config.toml
arch = "unet"
crop_scale_min = 1
horizontal_flip = true
task = "denoising"
blocks_per_level = 2
init = "xavier_uniform"
eps = 1e-06
Rows from block 6, named by matrix and row number. Each number is 128 + 32 x the weight over its row's rms, rounded and kept within 0 to 255. All counts start at 0. Numbers have three digits each. After the name is the row's rms in percent of the matrix's.
# conv: 3x3 conv (model.decb.0.0.conv.weight, 128x256x3x3, standardized in use), inputs 110-131, a 3x3 kernel for each
conv.30 097:143098088175148128145111098159139120163162140135121105105113112107114133164169180167137110186155116161134106171172171169181166164156144106122113138133120137109102125123127091122167088098146134137134143131132160125116117134150111132136125133147128126115148152132161171151158151146185171168179169143121126122113119113122126120170147139170134112167124085150136132160176160124156142168165154200182126162167129169164147159164147130137144128125132156146139165148129139167186113117121114142147179115103093114104081128129084064074127156136068100151112121116125172156095103095060112106133150106085086090
conv.31 103:142158128144146130138109084150135119148146139141157152146156135112148149110124130119115143133126152128119150134112114119078073153103092145102106115114174110114182125147184140148179123113121097145199101152206076106137097153193127147174141146168119113116120119112141137123124140188117145200075108159112126114099116103118129109105104089114126101116139116121133167171146144143110101086093122139111098189147111179161144216173162175134140090111127076124177076117162138128098139144132149156154172106123141120179171158203168118096083072071075110122165191176146147094132132159156129094123135146097118086
conv.32 100:127178173132181162111147110110110095093101098072079082124115116146148142145166168116130132102111115109107112192177139213197175165157154107107113114134151103109134133133146138135111152132091104130145148159157126115099123131144124140155098142176139129131147134133152144143169144153125108119122101105161151154179163148157157150145139123139127108121124113132125116132106110152118129126125134114117128130114105121145146119152163146158158110112138128132152107120135142126107144137127145163189121109088137129112087090097138115135150144153127083110148116108156134145128129179103119089149149152163127066
conv.33 103:124149143120141153111140164145137132145142152161154155182146101146129113108110115110132157100125157102116131145157141105131136081105109109146154131134129087076077170138116154121103150106079125096084143127120141128117078104112113125099157141095118136141090117125096124119139131129120133153104126157113104109112087074126097073097082084107093093135128122129129116122115106147141127097114110099119116125148142081098110108133151119146157153160167152160156129139143099076081114118132096103115138156182138103049122128115136144161105106155060075123150134137131109150139140143110102084140156147137139135
conv.34 096:120110094118143146146174159152145145137129138151137139113126126116147137133173163147143149157150150181193187127113112134116124167146165155118114124076096143101109159174153136150124094086062142147145122106106124096109195191166113104101116090102155158141159161130153167140138147137172170155139124114142131121118111105108105100167164170130124136131123133130131139132143151139146153159153170127109131132110132122129116122127110113122104081069082089088112119121138145135126125108120116094124143190163076101205131107090183193183146118083139147156077095074149171177122125126141160121084023055128135118
conv.35 100:184182165140146156106116116178159142146140136153151139143111095105101116105099109136135143123106092120109097183176138183170135162137106168200090090143067072149117121100079112147147142214205189193160163158124118127118136131080140155131124132121120103119105100132103097138112139099101099075120096098133131155138144165129135142117099090123104096116093083210237190160176154117130128137124092108127104096134136148141135115094099099076094126131158127124144123133167115100066156176110135179129184144174153124129153128134037165155040162146040134119099158120090067084124117154137164096139136114133102117
conv.36 096:087141160125146155108122103118122115115122118126137146115122101114120084121125096082094117105116145149128143165155125189153112117101096116138133103136198073094151135135148112130131084116116122136118108141166096113145173137137205158168082099156092090089118110104148121098162168169125141158147130130106113126124130145108112118093127117088116095105123105145134123167136114154115106126124155156138153157132128175149126170150147141143153102076085162154208139129149067076054135104065164131129137148163094095127164143144085088129146128177088066088098096107061125188191183175137128068089127149135095092
conv.37 097:116107109149148163136155176141126118160139128156136122136155142135135108130132111128123117106106114094103119146166170087129142080126135079083108103126166080114147137103104147117132135107129154152154128140144121130126123132155141141153113116124131126096134112072152129091134146144124142134131147132093099115104112125122130136143154161152160161137137127173181165125151144094120115097122118119145127113140120116124114113127129118129139155164183122141169118139145104135124154160109115121073172184155157175164171191157089102097098111114155163131147156155081072059067054044127188151108155135159153098
conv.38 100:145166168098137157150181177161163140158163155159162150157132090181151097197162103133127140129131150116119130111159148121175167160196169087141142074103097077099103155129092144116096120125133135115104178161143151153134121128150128124140150132127153132098103096078058048039176153140188159141121103105150148133146143149170173178157159138179188173149165147106122115111133130129140130129154125107133118114125113129139150118124142117120137112129142110128165136144195144144128101130130123112092133153097077071088087073075155144112101140135137130108122098112085105110071084086185198153084086053065068084
conv.39 106:127158152109158199151156171132131111138142131146139122140151117139137124136135148166108121207143143166125125151155134130131105145138103114109134126113146109099146142160205093126211090095153108104142139133170114120148065104142046100146137155180152146114115122100095101087102082103116104135090109155091125111067113103095132131124123057101110047098104064163126133159128147122113140126104086141118093144134133163139141202172194181164194104135160098137175113169210141117103115133166075121180147149130142123098144132120081100128112078093154105113133110113138144165159131138122109088112124111088080074
conv.40 095:150158180154140132148130115123121097128125090125132108177157153199187182147163174130118113174153141163149146152156189149156191148168209095070076123098091159129105138124074122098041170177144131111118129098115119087116138125123102111145115122157181178181160158161140144147150122130146112120135104109087102124108129154101120130157162154146157157105116124171169156190196187176192193119146149121150163110108098147157153135124113169158153089089127107110154095089125195156139152114099129091090145143108093121068138147163170118119126084066119111062093095106156138136081067044108128109089094119155144150
conv.41 100:085100155117121150152139127150169164138154142132141120115132178123109126131111119165171132121146131113145143107105121104100102131120106081078169120114139122092067074129127130138088176160088135121100163151118175163143187170140165118071150087032157155137164139125159130130142109074160130088152140117189206208162159156123117118137169166135156153145156155144128114145137124165169155101100133125124149135131141110122163112132170133140155155145128173126093160110088168188199157155151149120098032088107145129096137098074175152068145151135104124102097119133102107108103084108117118169145184138112106088
conv.42 104:145111102159144146140154186129133134139142145168172164125120095138137109140143144117137130158163154169169160173155119172175173145143154138115125169090064167140100124112108100132182078107174128164175100140195117135169118139153141159159105125122061128154100158185125148160098117124099130159108132156100092119112104106129123109126134151107119131117111119138140143147156160135131154095115136137138137125114107171155109148135100110113112115105113141125120146150119093112133140108106142099078127094067106140154106067101108121147142124105084107115059051061172198170115151182095094082104069064157169175
conv.43 124:084121160116144149104110114143156134157169137124135121151204233097121114116098045098117104120148137175184169114136164114155166125167171098098104051101140123167177161144110135112078149147146152143119141160150148175174163126135168120157082073142111108124130119129164145146158129108159128094165141105161169163171176177158154146172211222170203211164180170109125152131150169173167157054102112049124166110179201116143163099120136113114131090077085176169153189155127108156183134134113148117062148104067177140146111089113082127092178190139123137125109098128145173176127105110048109138155161143142110075
conv.44 111:176173172126136169102088095108095104141141145136149149158167137119144153105117139201159123211172115174161126163141118146124062187174079120083081127120121118157202101125145076114206101109181122124141156155143166170132096100136054080140081109138163189156142159129109114110073083092129123105152141110099117133111135148122126145156151153143144145139131137192182171123117131075092112151141104151147109128138113133146145108113130115106113058091072111143130157161144144162168099122123099136134118078075146178109068115228172174113158197174113121150134138134128125132110117092118135136187166168077059109
conv.45 103:127181134120174105110171102141168164114137140118127128141165161182175142151152127141130151151140157137134150125141162143169196136159196120146158102122146149140130165140061161140062138124079148165161165169149155151128181151136121120131073102133135105119151112115106082099146126130169121115115073081207167145196148134199159135138172177152167178154158160121130141143144143120120125139136181115107153110106139165166154165176155144157132103104115131124136144122111139126151157121148143104118054101141079128114058091095091057104161157166109078092092137176086104098161144147139166148112139134132160121
conv.46 096:161154167124115124139104092154158150145149147127129130189150122181134091123105086165140108170160149159164165126154145153178172135156167116137162158171183157105053097090061144113044212193134140119094164143110148150138082114109081118119174166131085109114083122142092153186166140108158121073131116084131158183135168203127140157094125151048079117061090125157150113167134082152147125130159173094117131124130130130093077174133099179138098137162192157174196178153123171113082100093098126126124137105092118089104096105096159117139170128072146195168180185163154122113131131144145131142017042082137127123
conv.47 106:154107086203153133145107128143137124151141117125121112110107096078083098123136162169153150196165155153121117136130132139118114154115085136125147156133145127125150096124160015082158001073154117148178096122177115103131132141162165185179137167171119117123149126115158130098065093136063090155145152177100117134103121116129148141129114108133119100142147140117118135121134141110132126137118130188136099199162100189160126197170142142125121086113152095113150110117145134142128154157131138165149213093160135124094135151156129097119095106104137152133126109135128144155147141145081080104109086064136147116
conv.48 068:141133088150154076100129055098101097128148130135165150126139126135128073159142054130133089142147082143159102143139083129136056099135060151165106149174146117125125113122127117107116131113126156164123137158117112141139140137160117140182113145177118129125116138134129160167117125139114119139099115151172144140137111136114077106149144166151139163172152161138168173127150147133155140148178153127164145076085081156160149140135098148148110117145134088151170048128172136134081137169113150196157131144111102144169135057135100099059098119123082086115133099104086077067133164144077092109098093111075072056
conv.49 099:100141154139149109165177104088114120089113109116140145119121141136120120131127120097115120090117135121137156166142109169137104141140159128105107115113178102099158084116158104126112138157114126127139108126166114115154106121134125135155087133182096110120105103119126103119106119144084096124066044065114144163124156170113137132095114124092100108106099101146129130153117109133092096133123161134122171119094128148122125155138136164165159112120138121136187108113131132122089133120112129118140113145162125126182136108116063104084160199201071047012166138145132124135166153123092096113149130147135111104
conv.50 119:124108106110139141121159131108095090157168132153181139120122119108138147122167174112119123127134130144142129115109149109083158098044132111095115146127167156114152120135141143157117128135053137126151127089148122059130146126094143124109138129128136141141117131128108137137100103139104113159106109148110111107109112115121124132175154151175159172140130159081092123077081123120128169115106115146101113164111112142157162137173174153186168158137160095075122096071123143134179126072161149044143122104106136102135141108120107170052121199091106141092126018115125121131134090103133135103115119086135110149
conv.51 102:154154114140137093130143126096107094156168131184181155125142152108097105131126136164152135154136124127107111138130118139145128161170171131143147113119148107108156150097099175137147146087107193196161180174143158142120136153158140156146158151124143127108126109088124112099162143138164135136154137145121125136122128133145145153155176182175201200155172167156164167091127132091114121163166125141175126127165128159163133136135122136131137152122118162129118152149146077105152082079127097123152180174099085170086088149131093111095140104074123164084135113190125106166112138134109119073168069089080140104
conv.52 103:149198241090120171099102104164156177152137153112108118091125140128151155099114130109118125144147139129138139101091110097101107112139135132112126100145192103144172179184194119098121112090118097104159142148187138141169125121137090116170116139161153132087158125094123099100120127117157146121126101091145151158153167183148152150121113132130131145116123135080090101131125132134127124130121096153152130138136109129150142119126130136130127097105098136156164158145134101118125104164186073131170098143109094111102148096083136095108175128142098100109138145174200188205087097104126122155122096100134127129
conv.53 098:193154121157145146150127130121130113124133105115125097160129079111099102103110149185183177161145157128121145116131130108108113133122128063041049125141171093089116071077134099105154129127141083114172113126186124114149076132173086159196168206192131116111141132125141148143133131135122132153113142174077104102075110104074099102121128116120133115101119122128139141129129149134138152117121133145128102139128103151111095165126124170139137091136168102180234096156189111076076154152176100122161177128115146126119126177144215202175129160145085098071068101114114136137165139130189159172171144119053090073
conv.54 104:099064051165130131156137165162152131178185167152158160140154167108111135136150160145120113152132118147139135129107113133099075150132111158127087173155140124110113113113129136137157115116136116130164108134167125136163063087096093123132118143149145148153155154148160159147102122142119133132144157145115126140096104117135129133132133143132110100150128113106102133149142138135151132146142134133128107116128107154118104161141118130140144126129131163155150161140122163158130136131105103127128170114174089157130184109109121107116017101103072068082139122066110087108071121107153110096096083124071089114
conv.55 091:088148160105143110140154099115138153146161168156163165100125126104130119153160125143136123156139103142112062092120111143168156133145129128161149127136099129156132096103116100077091111086117172173157149137107143128095141157145136153155120148159141125103127130128104096103141120103154125089133105069117101093123119124118119129083097112081106129097118135103129141138162153144157140131137118129136137141137138133158151130127098113101069131124122141124112142136125128146127072099078123149120070069153032062009104126091119124114193138152116103136095088116128141135088138170164121051128120135148124104
conv.56 103:085156199100134134143146104108113107099101088132132115135153161140139117127123099119098077087105103078115134126116100169139110123114117133125141124135175129141168117114117159124081181144098147145131162156127137131114113095109143109109127113120148127124167136144152118136142149150140146130113112095218198231229207241208191206136161179128146172117122138138149153137151148127133133149116142165135165131112139133159164093126127115136125136123150163157200146131147155146118125110085144112089117121090061088126130114109122105118183163200111106116098111128125143150143124141143155182056111136088115082
conv.57 097:118087069162126099166148145096105099123136137137146156132106134144122138128111131114118133152153145165154128111112104133134107102105086153145087152154112141161162118113074146141114095135152108097110126123129128132139111116099119125117118135144127103108156136122143119098179192209148173186149181184136136124109103096116099091131132136126116121149127135089094090102100092125124116149142129147146140172170173132126131142139147101114135180167139125133118101121124126136131123153141143155145131152129140102097176220187106071042110146102140129103191215223147172156183184172113110096086163139127124154
conv.58 108:065147163077166209095168200135106074104088078100095096093123125096135148094124147102096149144132187145132174140131111158146129142123107118131165137145179151134155184165139138132136109110102112102145142136186129136183120131144112138143147157133125141135094132138076115118166130140164134162119106154145139091117122075129137097129108048104101047111118078182152135169121109137092086142111096132115108149137139147151158178181214170175213095129172121145179117122144121082094126120164125126177131115100119111114119104088133148170128091117081082100131106100164130111149108090131126134149122099100109080
conv.59 095:144148130125140145137140152179181173150173178130160164146109152079070141084088148158154128104106114102115139112106133122104124132096100059103114109129135150139145073149178118167173111134122175163155161131145135111150153157128155159119128115095120085104110089115130122141122099082097065072085053083142131111169162133145150134118093108102080091095083088151163153114130135070091121124101101140118100099080080121128123130116118142118127126137154148136136152135126146126118136135141146141149131173177160111163116115162068074043097092114100102163113127116145164149124135145094007027139149198133173152
conv.60 104:127166143119178185096150150135142135094112128076085096168148166187164183139124145119118143137123155132121145122120120147143159138117131112142168109128133137126119130123113121115106142129110129106102172123115166127126160160127093112084113134109191162154184151154147125135172146154185150158160126134237189147216182166194177180168159141155144135153143135155131120164121105153119117137127112103090082095090112129144155127153183142162179137161162114145163096108132182152159144130150076084108081118107093132125099089100171169137176120111155148136157121138195167171133133115158165173190141137089106146
conv.61 100:082066080092123144086141165107101112128134132147148136126141133121135143100114141211183167189159150174154150149120121172114104186113088111104130134122134149123113082105130094125121136177132127090099146098105170118114152138155152134128138104085123121135135137143133138148138138164128118173123108170081089088102110101133127111143152152143145138157147142149126123130090121112078113154165158159165152162161134143145124130151161102141176051061066085088101116099118134121121163130140150104116202216178105110099086087081134112160141139132115160102110140178120150157158143141117125142125114113105129126
conv.62 093:152141131118110134116120145157155149168165166156146148148124140156138168116107130119115132120104115091095112114112110097095078129117072131110104137104087141121112080070112120120176129115143088105130165156158144138142078122151086120136145156150156152145135144160085105141101102099136136143118120133119115074129113069153129098119119091132133104132121103135128121137124123132110102122112094120118112135127133132136140134129136136138144110140123115112099100101108143149166096113150050085128134157184150128123053070103140164201100105164121134182115105110140117163086129157151130115078093113134181203