python train.py --model="image denoising model" --dataset="retinal OCT scans (Kermany 2017)" --train_examples=98430 --image_size=32 --crop_scale_min=1 --horizontal_flip=true --translate=0.12 --task="denoising" --loss="mse" --noise_std=0.6 --arch="unet" --norm="groupnorm" --activation="gelu" --weight_standardization=true --widths=[64, 128, 256] --blocks_per_level=2 --block="plain" --attention=false --upsampling="nearest_conv" --init="xavier_uniform" --optimizer="adamw" --lr=0.0022 --beta1=0.85 --beta2=0.95 --eps=1e-06 --grad_clip=1.0 --ema_decay=0.99 --steps=18600 --batch_size=128 --epochs=24.2 --lr_schedule="constant" --warmup_steps=3720 --weight_decay=0.1
Rows from block 7 of a small image denoising model, named by matrix and row number. Each number is 128 + 24 x the weight over its row's rms, rounded and kept within 0 to 255. All counts start at 0. Numbers have three digits each.
Before each channel's rows are labels from the 100 images, of 14976, where the channel reaches its highest value: "strongest on" is what is common among them. Only what is clearly more common there than usual is listed. The data: retinal OCT scans (Kermany 2017).
# conv: 3x3 conv (model.decb.0.1.conv.weight, 128x128x3x3, standardized in use, each kernel summed), inputs 0-127

strongest on: finding: choroidal neovascularization
conv.50:107094117208141102093157150121107174142082136106126138112116069109190152115138127096122150153169140116117118129133166149108131100138085126107108187126121144124099113143116136130139145119135116105167101150119143123148166072148135136151158155124108103111126155136204104145116125126122157139129144137132113097107099122151115144123091140116116145114134139096131127122139175131108132116127

strongest on: finding: normal
conv.82:133130109162134106137166120112156137072080125092144094143131129166180131145112112127107131118145118083124104123112137131148102153135160133100144197148118126114149137124122134139136157139120128147150123184138154133156119117143133137180132109118105068146117183143176101122141114102081127148146150131123133119121122140169124133166180080139092158134099139128128158107118160160116128124142

strongest on: finding: choroidal neovascularization
conv.71:130144152164128141138177169101125150155122155134031130183118140148184125091135122074126120134120131112126159166171141124146140129119094136126086158109133132140109119121113146137110136114130137134132124156070141146099135108053104108193147164150144121130125150144184145126116122132122163138133119159144125100141127111144135149114120113154132128143117146122109122120146113112117126112148

strongest on: finding: choroidal neovascularization
conv.68:155139106154142167142148133119153138158147146128083115130113183127140159085112120079128136137140142082105158165134134110148132124100111107136107148077118123096168121140100158192112120167173170147113144094112155134130099107173097141122126125147134115134129102124156144155123083121137107119142145127170120108154134131116135103123125123071150141136099145118122109122134108135140173067152

strongest on: finding: choroidal neovascularization
conv.85:064120056178128143116148144117160184122142139102145133119089154165187156086122130113072077115131116113072156125130141133115129131135076135114110157111118125131129112140118155115125124151154151143116121084108147129103171104091129130117125138095104119150157151107175128136123110124138122117159162121153123113067127110125155138149109111128135130135123131140131144095131135108142134105134

strongest on: finding: normal
conv.101:116140152179137127130180097117129139122046113118100117130149123163194139129134129108051123145118122116101118138099067105112140127136138122137143199125139135126132121141127127140145135148131136152119123127164147147136129109132078120147151137121105111130128154131182128123119151125107116094141149119123112084119139141119117104105139047096132169153137148147130157163147139142123119131133

strongest on: finding: normal
conv.67:121168115175125152126211117072141161130140127123092114131103163117154137116105118150087125125136124094110130172143139128154107144161141123109080187111138134123151128116130139183146127146131123152136175148124144111116101121131130128149130128127136117159142130120186116123137115110123131139060099102152136095146115137156152117098110121112128130146149162097152066117107134099120138099157

strongest on: finding: normal
conv.55:147118162174138133116162144157089170137131143158111066130109112164157072081147113109132122115106137133111132129111133120138105133070121122101165159125132149132153127111142119137120137115138133142123161115170146129151138128143124105118191132124084168072123145117162088132138114129142165168124158143127128098106095144127097118121091100124071113167096139149135090135134129110144129138149

strongest on: finding: choroidal neovascularization
conv.126:115140118158148139130153135091119155133141142132144104166105095150161140118141151154125070146121127120071145127160146146130092113080081100108151147126106141152133123137163131108133168150125115073105076127123142122182137119086107133148115145122144103099115126125160138124118134109133130148144167151154131111132119112157112145132077133141134173149056174150128113148089126156157139143116

strongest on: finding: choroidal neovascularization
conv.127:110123131149149133149117155135134186116133132076104146127121140108144138116150145138153142139085103117120088114114160164139168134160129170138122147166078099139138156176128141091115167138116117143103181154111154140116137135126149076134147159131108167142194161149157066149124105114141117137127142109081120110116133121124135092160131109125144117122117103106132162101148121119162089124129

strongest on: finding: choroidal neovascularization
conv.119:123130140197153119122182115113112158133108110115051157158146141127209137138123147053131147128134149092110127115090103147148095115130123139146139206140143158075140127143140147122158143143147111110122102145101113120126129105087110116140129153118126113138116159141205135127127147128128117136145115122148145131131144141140142147126125145118142130168139163108128125129120155126139143132137

strongest on: finding: normal
conv.61:153077127122116150111095138126143139150149138124152143147190150177112124116079122119125140126110163137110113147126085102154152107055114114146158113146135108142115128147146140064116120126127144164105121137125120108099213123114101112092128156125134150110140144126117145155112108156159154115155134151119108126122159102091108125113149117144147173133090118134103126144174095104134155119148

strongest on: finding: drusen
conv.14:112136150149113125115131130145112106154118143127164107155106155112132148116113119140097144118135136170088128116150142127132102084104086117141113144114122129104130173182139130134096129125134140125115115117126164125129130175100164123175149136134156105115143122150143166093136126132171125145119113119127099096122038184096103123110083145154156137160100146164139101144100143082168167138128

strongest on: finding: drusen
conv.118:128119101127124143133145128094090100140143175108126124152124087142134144156134120150150108120108112139108143120101134127124134126057100094170095141133143107069125138124130151128141120115140109092116088099118142165180136158090116171129150121146090155150086133133137099121158140125120142144153141143137136153151076127154148138165149119131074103121047105144153139123115127142166116150133

strongest on: finding: normal
conv.19:098101161131135165175143139133149122164128132136119116079127141176144109130140162133164149092122133130156105089166146098119150123168126094135114135111084125153082099141169137090133092124094155138104111074141118104103122105123093135165130141113108147146153123137144153148159148136129150115120128161122146128083105079095143123164119135127079152132163115136108148132178115140113133153095

strongest on: finding: drusen
conv.4:138150141174155109129178122135151156142094111143130125120109141132173119159108144103156088148116146153114163132128067127145125162122125140108099163116172150122113186123134133097098160119108095177134066162122134164166170144134146127170177111126096137139132112074177100132131109146138110116155108146162125125130153116132111144130130120109126126160115113119120135134127117103167116115105