From a checkpoint of a small image denoising model.
Model: 2.84M parameters, 32-pixel images, arch unet, norm groupnorm.
Training: 18600 steps, batches of 128.
Rows from block 2 of a small image denoising model, named by matrix and row number. Each number is 128 + 24 x the weight over its row's rms, rounded and kept within 0 to 255. All counts start at 0.
After each channel's rows are labels from the 100 images, of 14976, where the channel reaches its highest value: "strongest on" is what is common among them. Only what is clearly more common there than usual is listed. The data: retinal OCT scans (Kermany 2017). In brackets: how many of the 100.
# conv: 3x3 conv (model.enc.1.0.conv.weight, 128x128x3x3, standardized in use, each kernel summed), inputs 0-127

conv.10 [101  96 133 133 140 134 118 106 122 132 100 127 210 137 106 119 134 145 146 151 144 104  82 132 109 112 149 137 108 124  65 118  90 110 145  89 116 119 108 118 112 145 108 133 126 118 103 116 107 129 147 110 105 172 106 112 115 116 121 147 147 163 218  89  97 130 100 131 150 140 159 142 158  90 165  99 122 109 110  75 144 101 108 153 114 114 118 135 140 112 134 119 125 140 100 123 142 120 134 131 116 129 160 121 131 117 131 140 145 118 111 133 157 107 173 114 124 121 116 132  74 133 125 166 137 154  71 115]
strongest on: finding: normal (94)

conv.35 [129 148 131 151 191 141 105 115 117 159 132 129 100 103 127 130 124 119 140 138 116 119 123 110 120 124 115 128 163 146 104 105 129 124 123 101 131 125 125 115 133 167 135 128 106 141 134  65 150 130 108 139 139 145 131 124 117  91  96 175 120  49 206 126 127 115 119 210 103 120 136 126 100 117 137 111 114 132 134 138  90 121 128 133 103 131 115  96 119 149 149 137 122 132 157 117 139 167 128 129  86 110 128 132 104 128 132 171 132 162  91 134  96 132 102  92 129 124 185 106 159  84 117 123  85 106 118 139]
strongest on: finding: normal (83)

conv.16 [115 156 118 123 255 140 109 141 131  93 102 139  95 122  93 145 118 132 121 127 113 175 116 128  87 111  97 107  96 169 126 122 120 127 114 130 142 124 103 115 105 141 132  99 144 154 126 132 107 115 143 120 135  98  80 114 161 123 129 151 143 112 164 131 142 118 130 138 120 136 141 121 126 115 124 105 112  88 123  87 157 118 168 113 139 122 131 128 120 168 180 118 106 108 113 122 135 153 131 123 153 117 137 149 127  97 116 120 118 140 140 116 112 117 121 129  87 134 127 106  77  79  95 149 142 148 126 105]
strongest on: finding: normal (94)

conv.69 [ 97 145 108 110 197 124 105 121 101 119  88 137 134 131  86 134 139 115 161 150 128 135 107 140  93 104  99 136 125 164 119 145 104 130 137 113 120 129 103 127 113 132 126 124 110 141 120  92 140 126 138 116 145 126  74 105 141 126 114 128 140  94 244 133 134 119 113 155 101 143 148 139 161  96 127 104 106 108 143  90 128 106 126 130 132 132  96 113 144 120 168 156 101  91 116 141 154 114 126 121 138 139 132 132 157 111 154 116 122 134 131 147 133 122 142  89 126 148 131 121  46  82 111 138 130 116 102  90]
strongest on: finding: normal (80)

conv.67 [120 124 143 119 131 118 138 132 133 122  79 139 158 111 110 118 107 141 122 131 117 153 139 124  63 133 126 126 164  81 127 143 129 140 108 120 158 134 112 116 109 138  60  96 119 120 129  88  64 109 126 123 124  98 155 141 127 149 154 155 113 115 175 114 118 136 147 200 158 156 147 136 132 111 128 117 104 114 135  70  80 156 156 120 125 106 126 156 128 154 147 111 116 111 103 111 110 149 152 106 157 109 129 114 121 111 165 133 120 162 138 126  99 124 139 131  88 132 157  72  87 122 125 140 178 151 137 153]
strongest on: finding: choroidal neovascularization (77)

conv.1 [141 105 133 109 163 131 107  60 144 136  93 123 200 126 121 111 126 142 141 132 134 109 108 149  79 121 121 150 138 111  88 121 122 149 126 108 132 154 106 128 149 141  84 128  79 141 140 124 150 109 130 129 162 152 124 119 125 124 136 110 141 162 221 155 172 103  75 105 108 141 145 133 109 111 127  91 136 132 146  50 143 122  95 109 153 123 123 140 161 139 117 136 104 123 124 137 158  89 119 120 140 119 142  86 132 119 147 162 121 110 126 141 109 116 116 143 129 132 104 109 102 127  99 152 136 144 111 116]
strongest on: finding: normal (84)

conv.64 [112 141 121 138 161 153 146 142  86 116 145 147 106  97 111 179 167 115 143 143 131 135 151 136 127 148 177 104 117 177 161 178  89 125 106 141 112 113 120 141  96 129 137 140 133 136 143 108 153 144 133 102 111  95  97 106 130  83 113  94 135 120  78 151 118 149 141 117 132 138 130 151 166 158 140 120 146 109 123 182 123  88 147 145  60 132 130 120 102 144  81 131 136 102 111 146 144 139 115 159 119 165 141 115 150 125 108 111 121 162 114 116 112 147 114 143 127 118 141 146  92  83 152 150  79 149 168 126]
strongest on: finding: normal (80)

conv.3 [113  93 161 138 123 138 115 132 126 126  72 139 197 136 160 120 112 145 119 161 151 134 121 138 118 153 109 148 164  65 122 130 144 113 152 122 150 131 129 131 136 123  74 129 123 135 118 105 101 139 139 152 137 150 148 143 119 127 178 116 122 150  28 113 114 130 113 170 153 142 135 152 141  93 140 124 131 127 158  90  84 159 121 148 169 126 132 163 159 126  97 125 133 148 105 125 141 134 155 110 140 104 122  95 141 110 171 155 147 162 130 124 122 117 147 125 126 122 154  95 114 152 122 133 173 152 105 143]
strongest on: finding: choroidal neovascularization (76)

conv.126 [130 141 111 140 136 150 155 133 132 113 177 136 129 136 154 159 151 123 125 140 156 153 144 116 124 141 140 111 122 174 141 137 126 135 127 159 136 169 127 136 138 123 134 163 137 142 139 145 167 143 127 145 143 120 129 125 128 110 123 170 139 160   0 140 133 135 127 141 133 128 108 126 131 161 136 153 132 122 121 129 139 127 145 111 122 117 147 134 127 146 132 133 150 121 132 155 134 149 110 140 124 160 134 136 139 128 109 119 128 152 114 113 129 150 115 165 161 148 108 170 150 113 147 139 118 137 151 129]
strongest on: finding: normal (89)

conv.73 [ 96 140 137 134 176 150 123 120 132 128  86 121 141  95 117 167 126 150 156 141 133 183 129 138 115 142 168 130 160 119 141 157  89 153  97 128 112 152 147 125  96 132 109 107 150  86 156 105 108 113 142  90 125 112 100 125 113  93 105 168 131 107 123 134 127 133 125 194 117 142 161 159 139 107 136  92 120  90 126  93 100  99 171 124  74 122 132 145 125 147 172 129 126 127 100 140  99 147 156 149 161 117 119 133 133 113 122 122 141 164 134 143 127 109 121 123  83 113 141 111  54  80 116 115 117 148 133 137]
strongest on: finding: normal (88)

conv.87 [112 119 121 122 140 133 128  84 135  99 128 159 132 135 138 110 134  87 114 144 141 121  82 142  79  90 113 107  80 144  72 139 119 129 137 114 104 106 126 139 137 132 131 126 108 151 160 158 123 170 134 107 132 136 139 107 152 138 130 122 131 146 209 156 145 150 109  92  96 153 145 139 119 131 141 151 133 146 161  68 203 146 102 149 128 129 115  98 138 149 131 104 113  77 130 122 187 101  87 119 122 107 126 104 145 121 114 140 102  79 135 103 109  95 149 135 108 127 109 120 127 133 114 152 120 117 123 115]
strongest on: finding: choroidal neovascularization (73)

conv.58 [133 137 134 133 219 155 157  83 114 126 132 138 139 109 127 149 143 104 110 119 111 131 117 144  37 140 157 123 115 134 120 151 114 149  97 125 119 121 116 137 118 149 105 116  79 123 150  98 131 125 147 109 121  98 141 117 121 112 143 136 145 126 199 155 125 133 132 159 128 149 150 117 129 135 140 136 114 128 131  50 114 134 141 119 105 128 120 118 119 189 110 111 132 108 113 120 141 148 109 111 130 111 146  85 136 101 105 133 111 156 133 117  69 149 130 165  99 101 137 116 113  79 128 145 122 143 166 118]
strongest on: finding: normal (83)

conv.6 [113 102 121 121  62 124 149  70 131 156 122 146 231 131 121  97 153 139 133 143 149  86 101 126  78 107 159 123 165 117  82 124 114 144 132  84 143 117 134 136 145 150  90 134  83 126 128 101 112 129 113 143 133 161 154 121 128 118 133 138 136 157 152 121 118 120 117 181 144 147 157 130 107 133 152 121 124 159 134  81 114 130  95 132 101 107 131 105 126 167 106 129 128 117 127 128 147 123 103 127 123 137 160  94 132 146 137 169 120 160 103 126 114 150 149 162 132 133 173 127 130 143 113 169 121 142 120 141]
strongest on: finding: drusen (25)

conv.37 [ 95 172 126 106 108 131 150 126 120 113 126 166 171  98 117 147 138 133 148 161 160 166 136 105  67 126 136  96 142 168 113 158 113 154  89 120 136 153  99 127 113 161  92 136 131 131 158 100 103 128 128 122 141 102 132 118 130 113 118 205 132 152  55  99 127 126 115 173 150 157 142 144 133 138 140 127 116 103 136 111 128 127 159 127  96 109 134 158 135 189 175 133 126  89 126 132 113 137 129 105 152 158 130 118 142 120 146 131 129 170 115 143 114 157 129 163 126 147 116 119  91  90 127 146 162 143 136 142]
strongest on: finding: normal (89)

conv.61 [131 176 134 199  68 124 134 110 119 138 124 114 108 112 116 215 125 134 130 128 122 111 128 136 117 137 136 148  74 126 149 126 133 128 129 142 128 134 132 151 123 148 137 138  87 119 122 101 145 121 157 121 131 120 136 131 119 142 122  84 129 144 135 129 133 129 130 166 116 127 121 130 137 124 122 119 189 130 137 160 143 121 134 128 129 139 125 134 141 160   5 138 122 127 133 130 124 120 132 114 126 125 129  48 125 110 132 132 135 148 135 146  72 124 125 139 141 129 200 129 123 104 135 127 127 120 133 108]
strongest on: finding: choroidal neovascularization (59)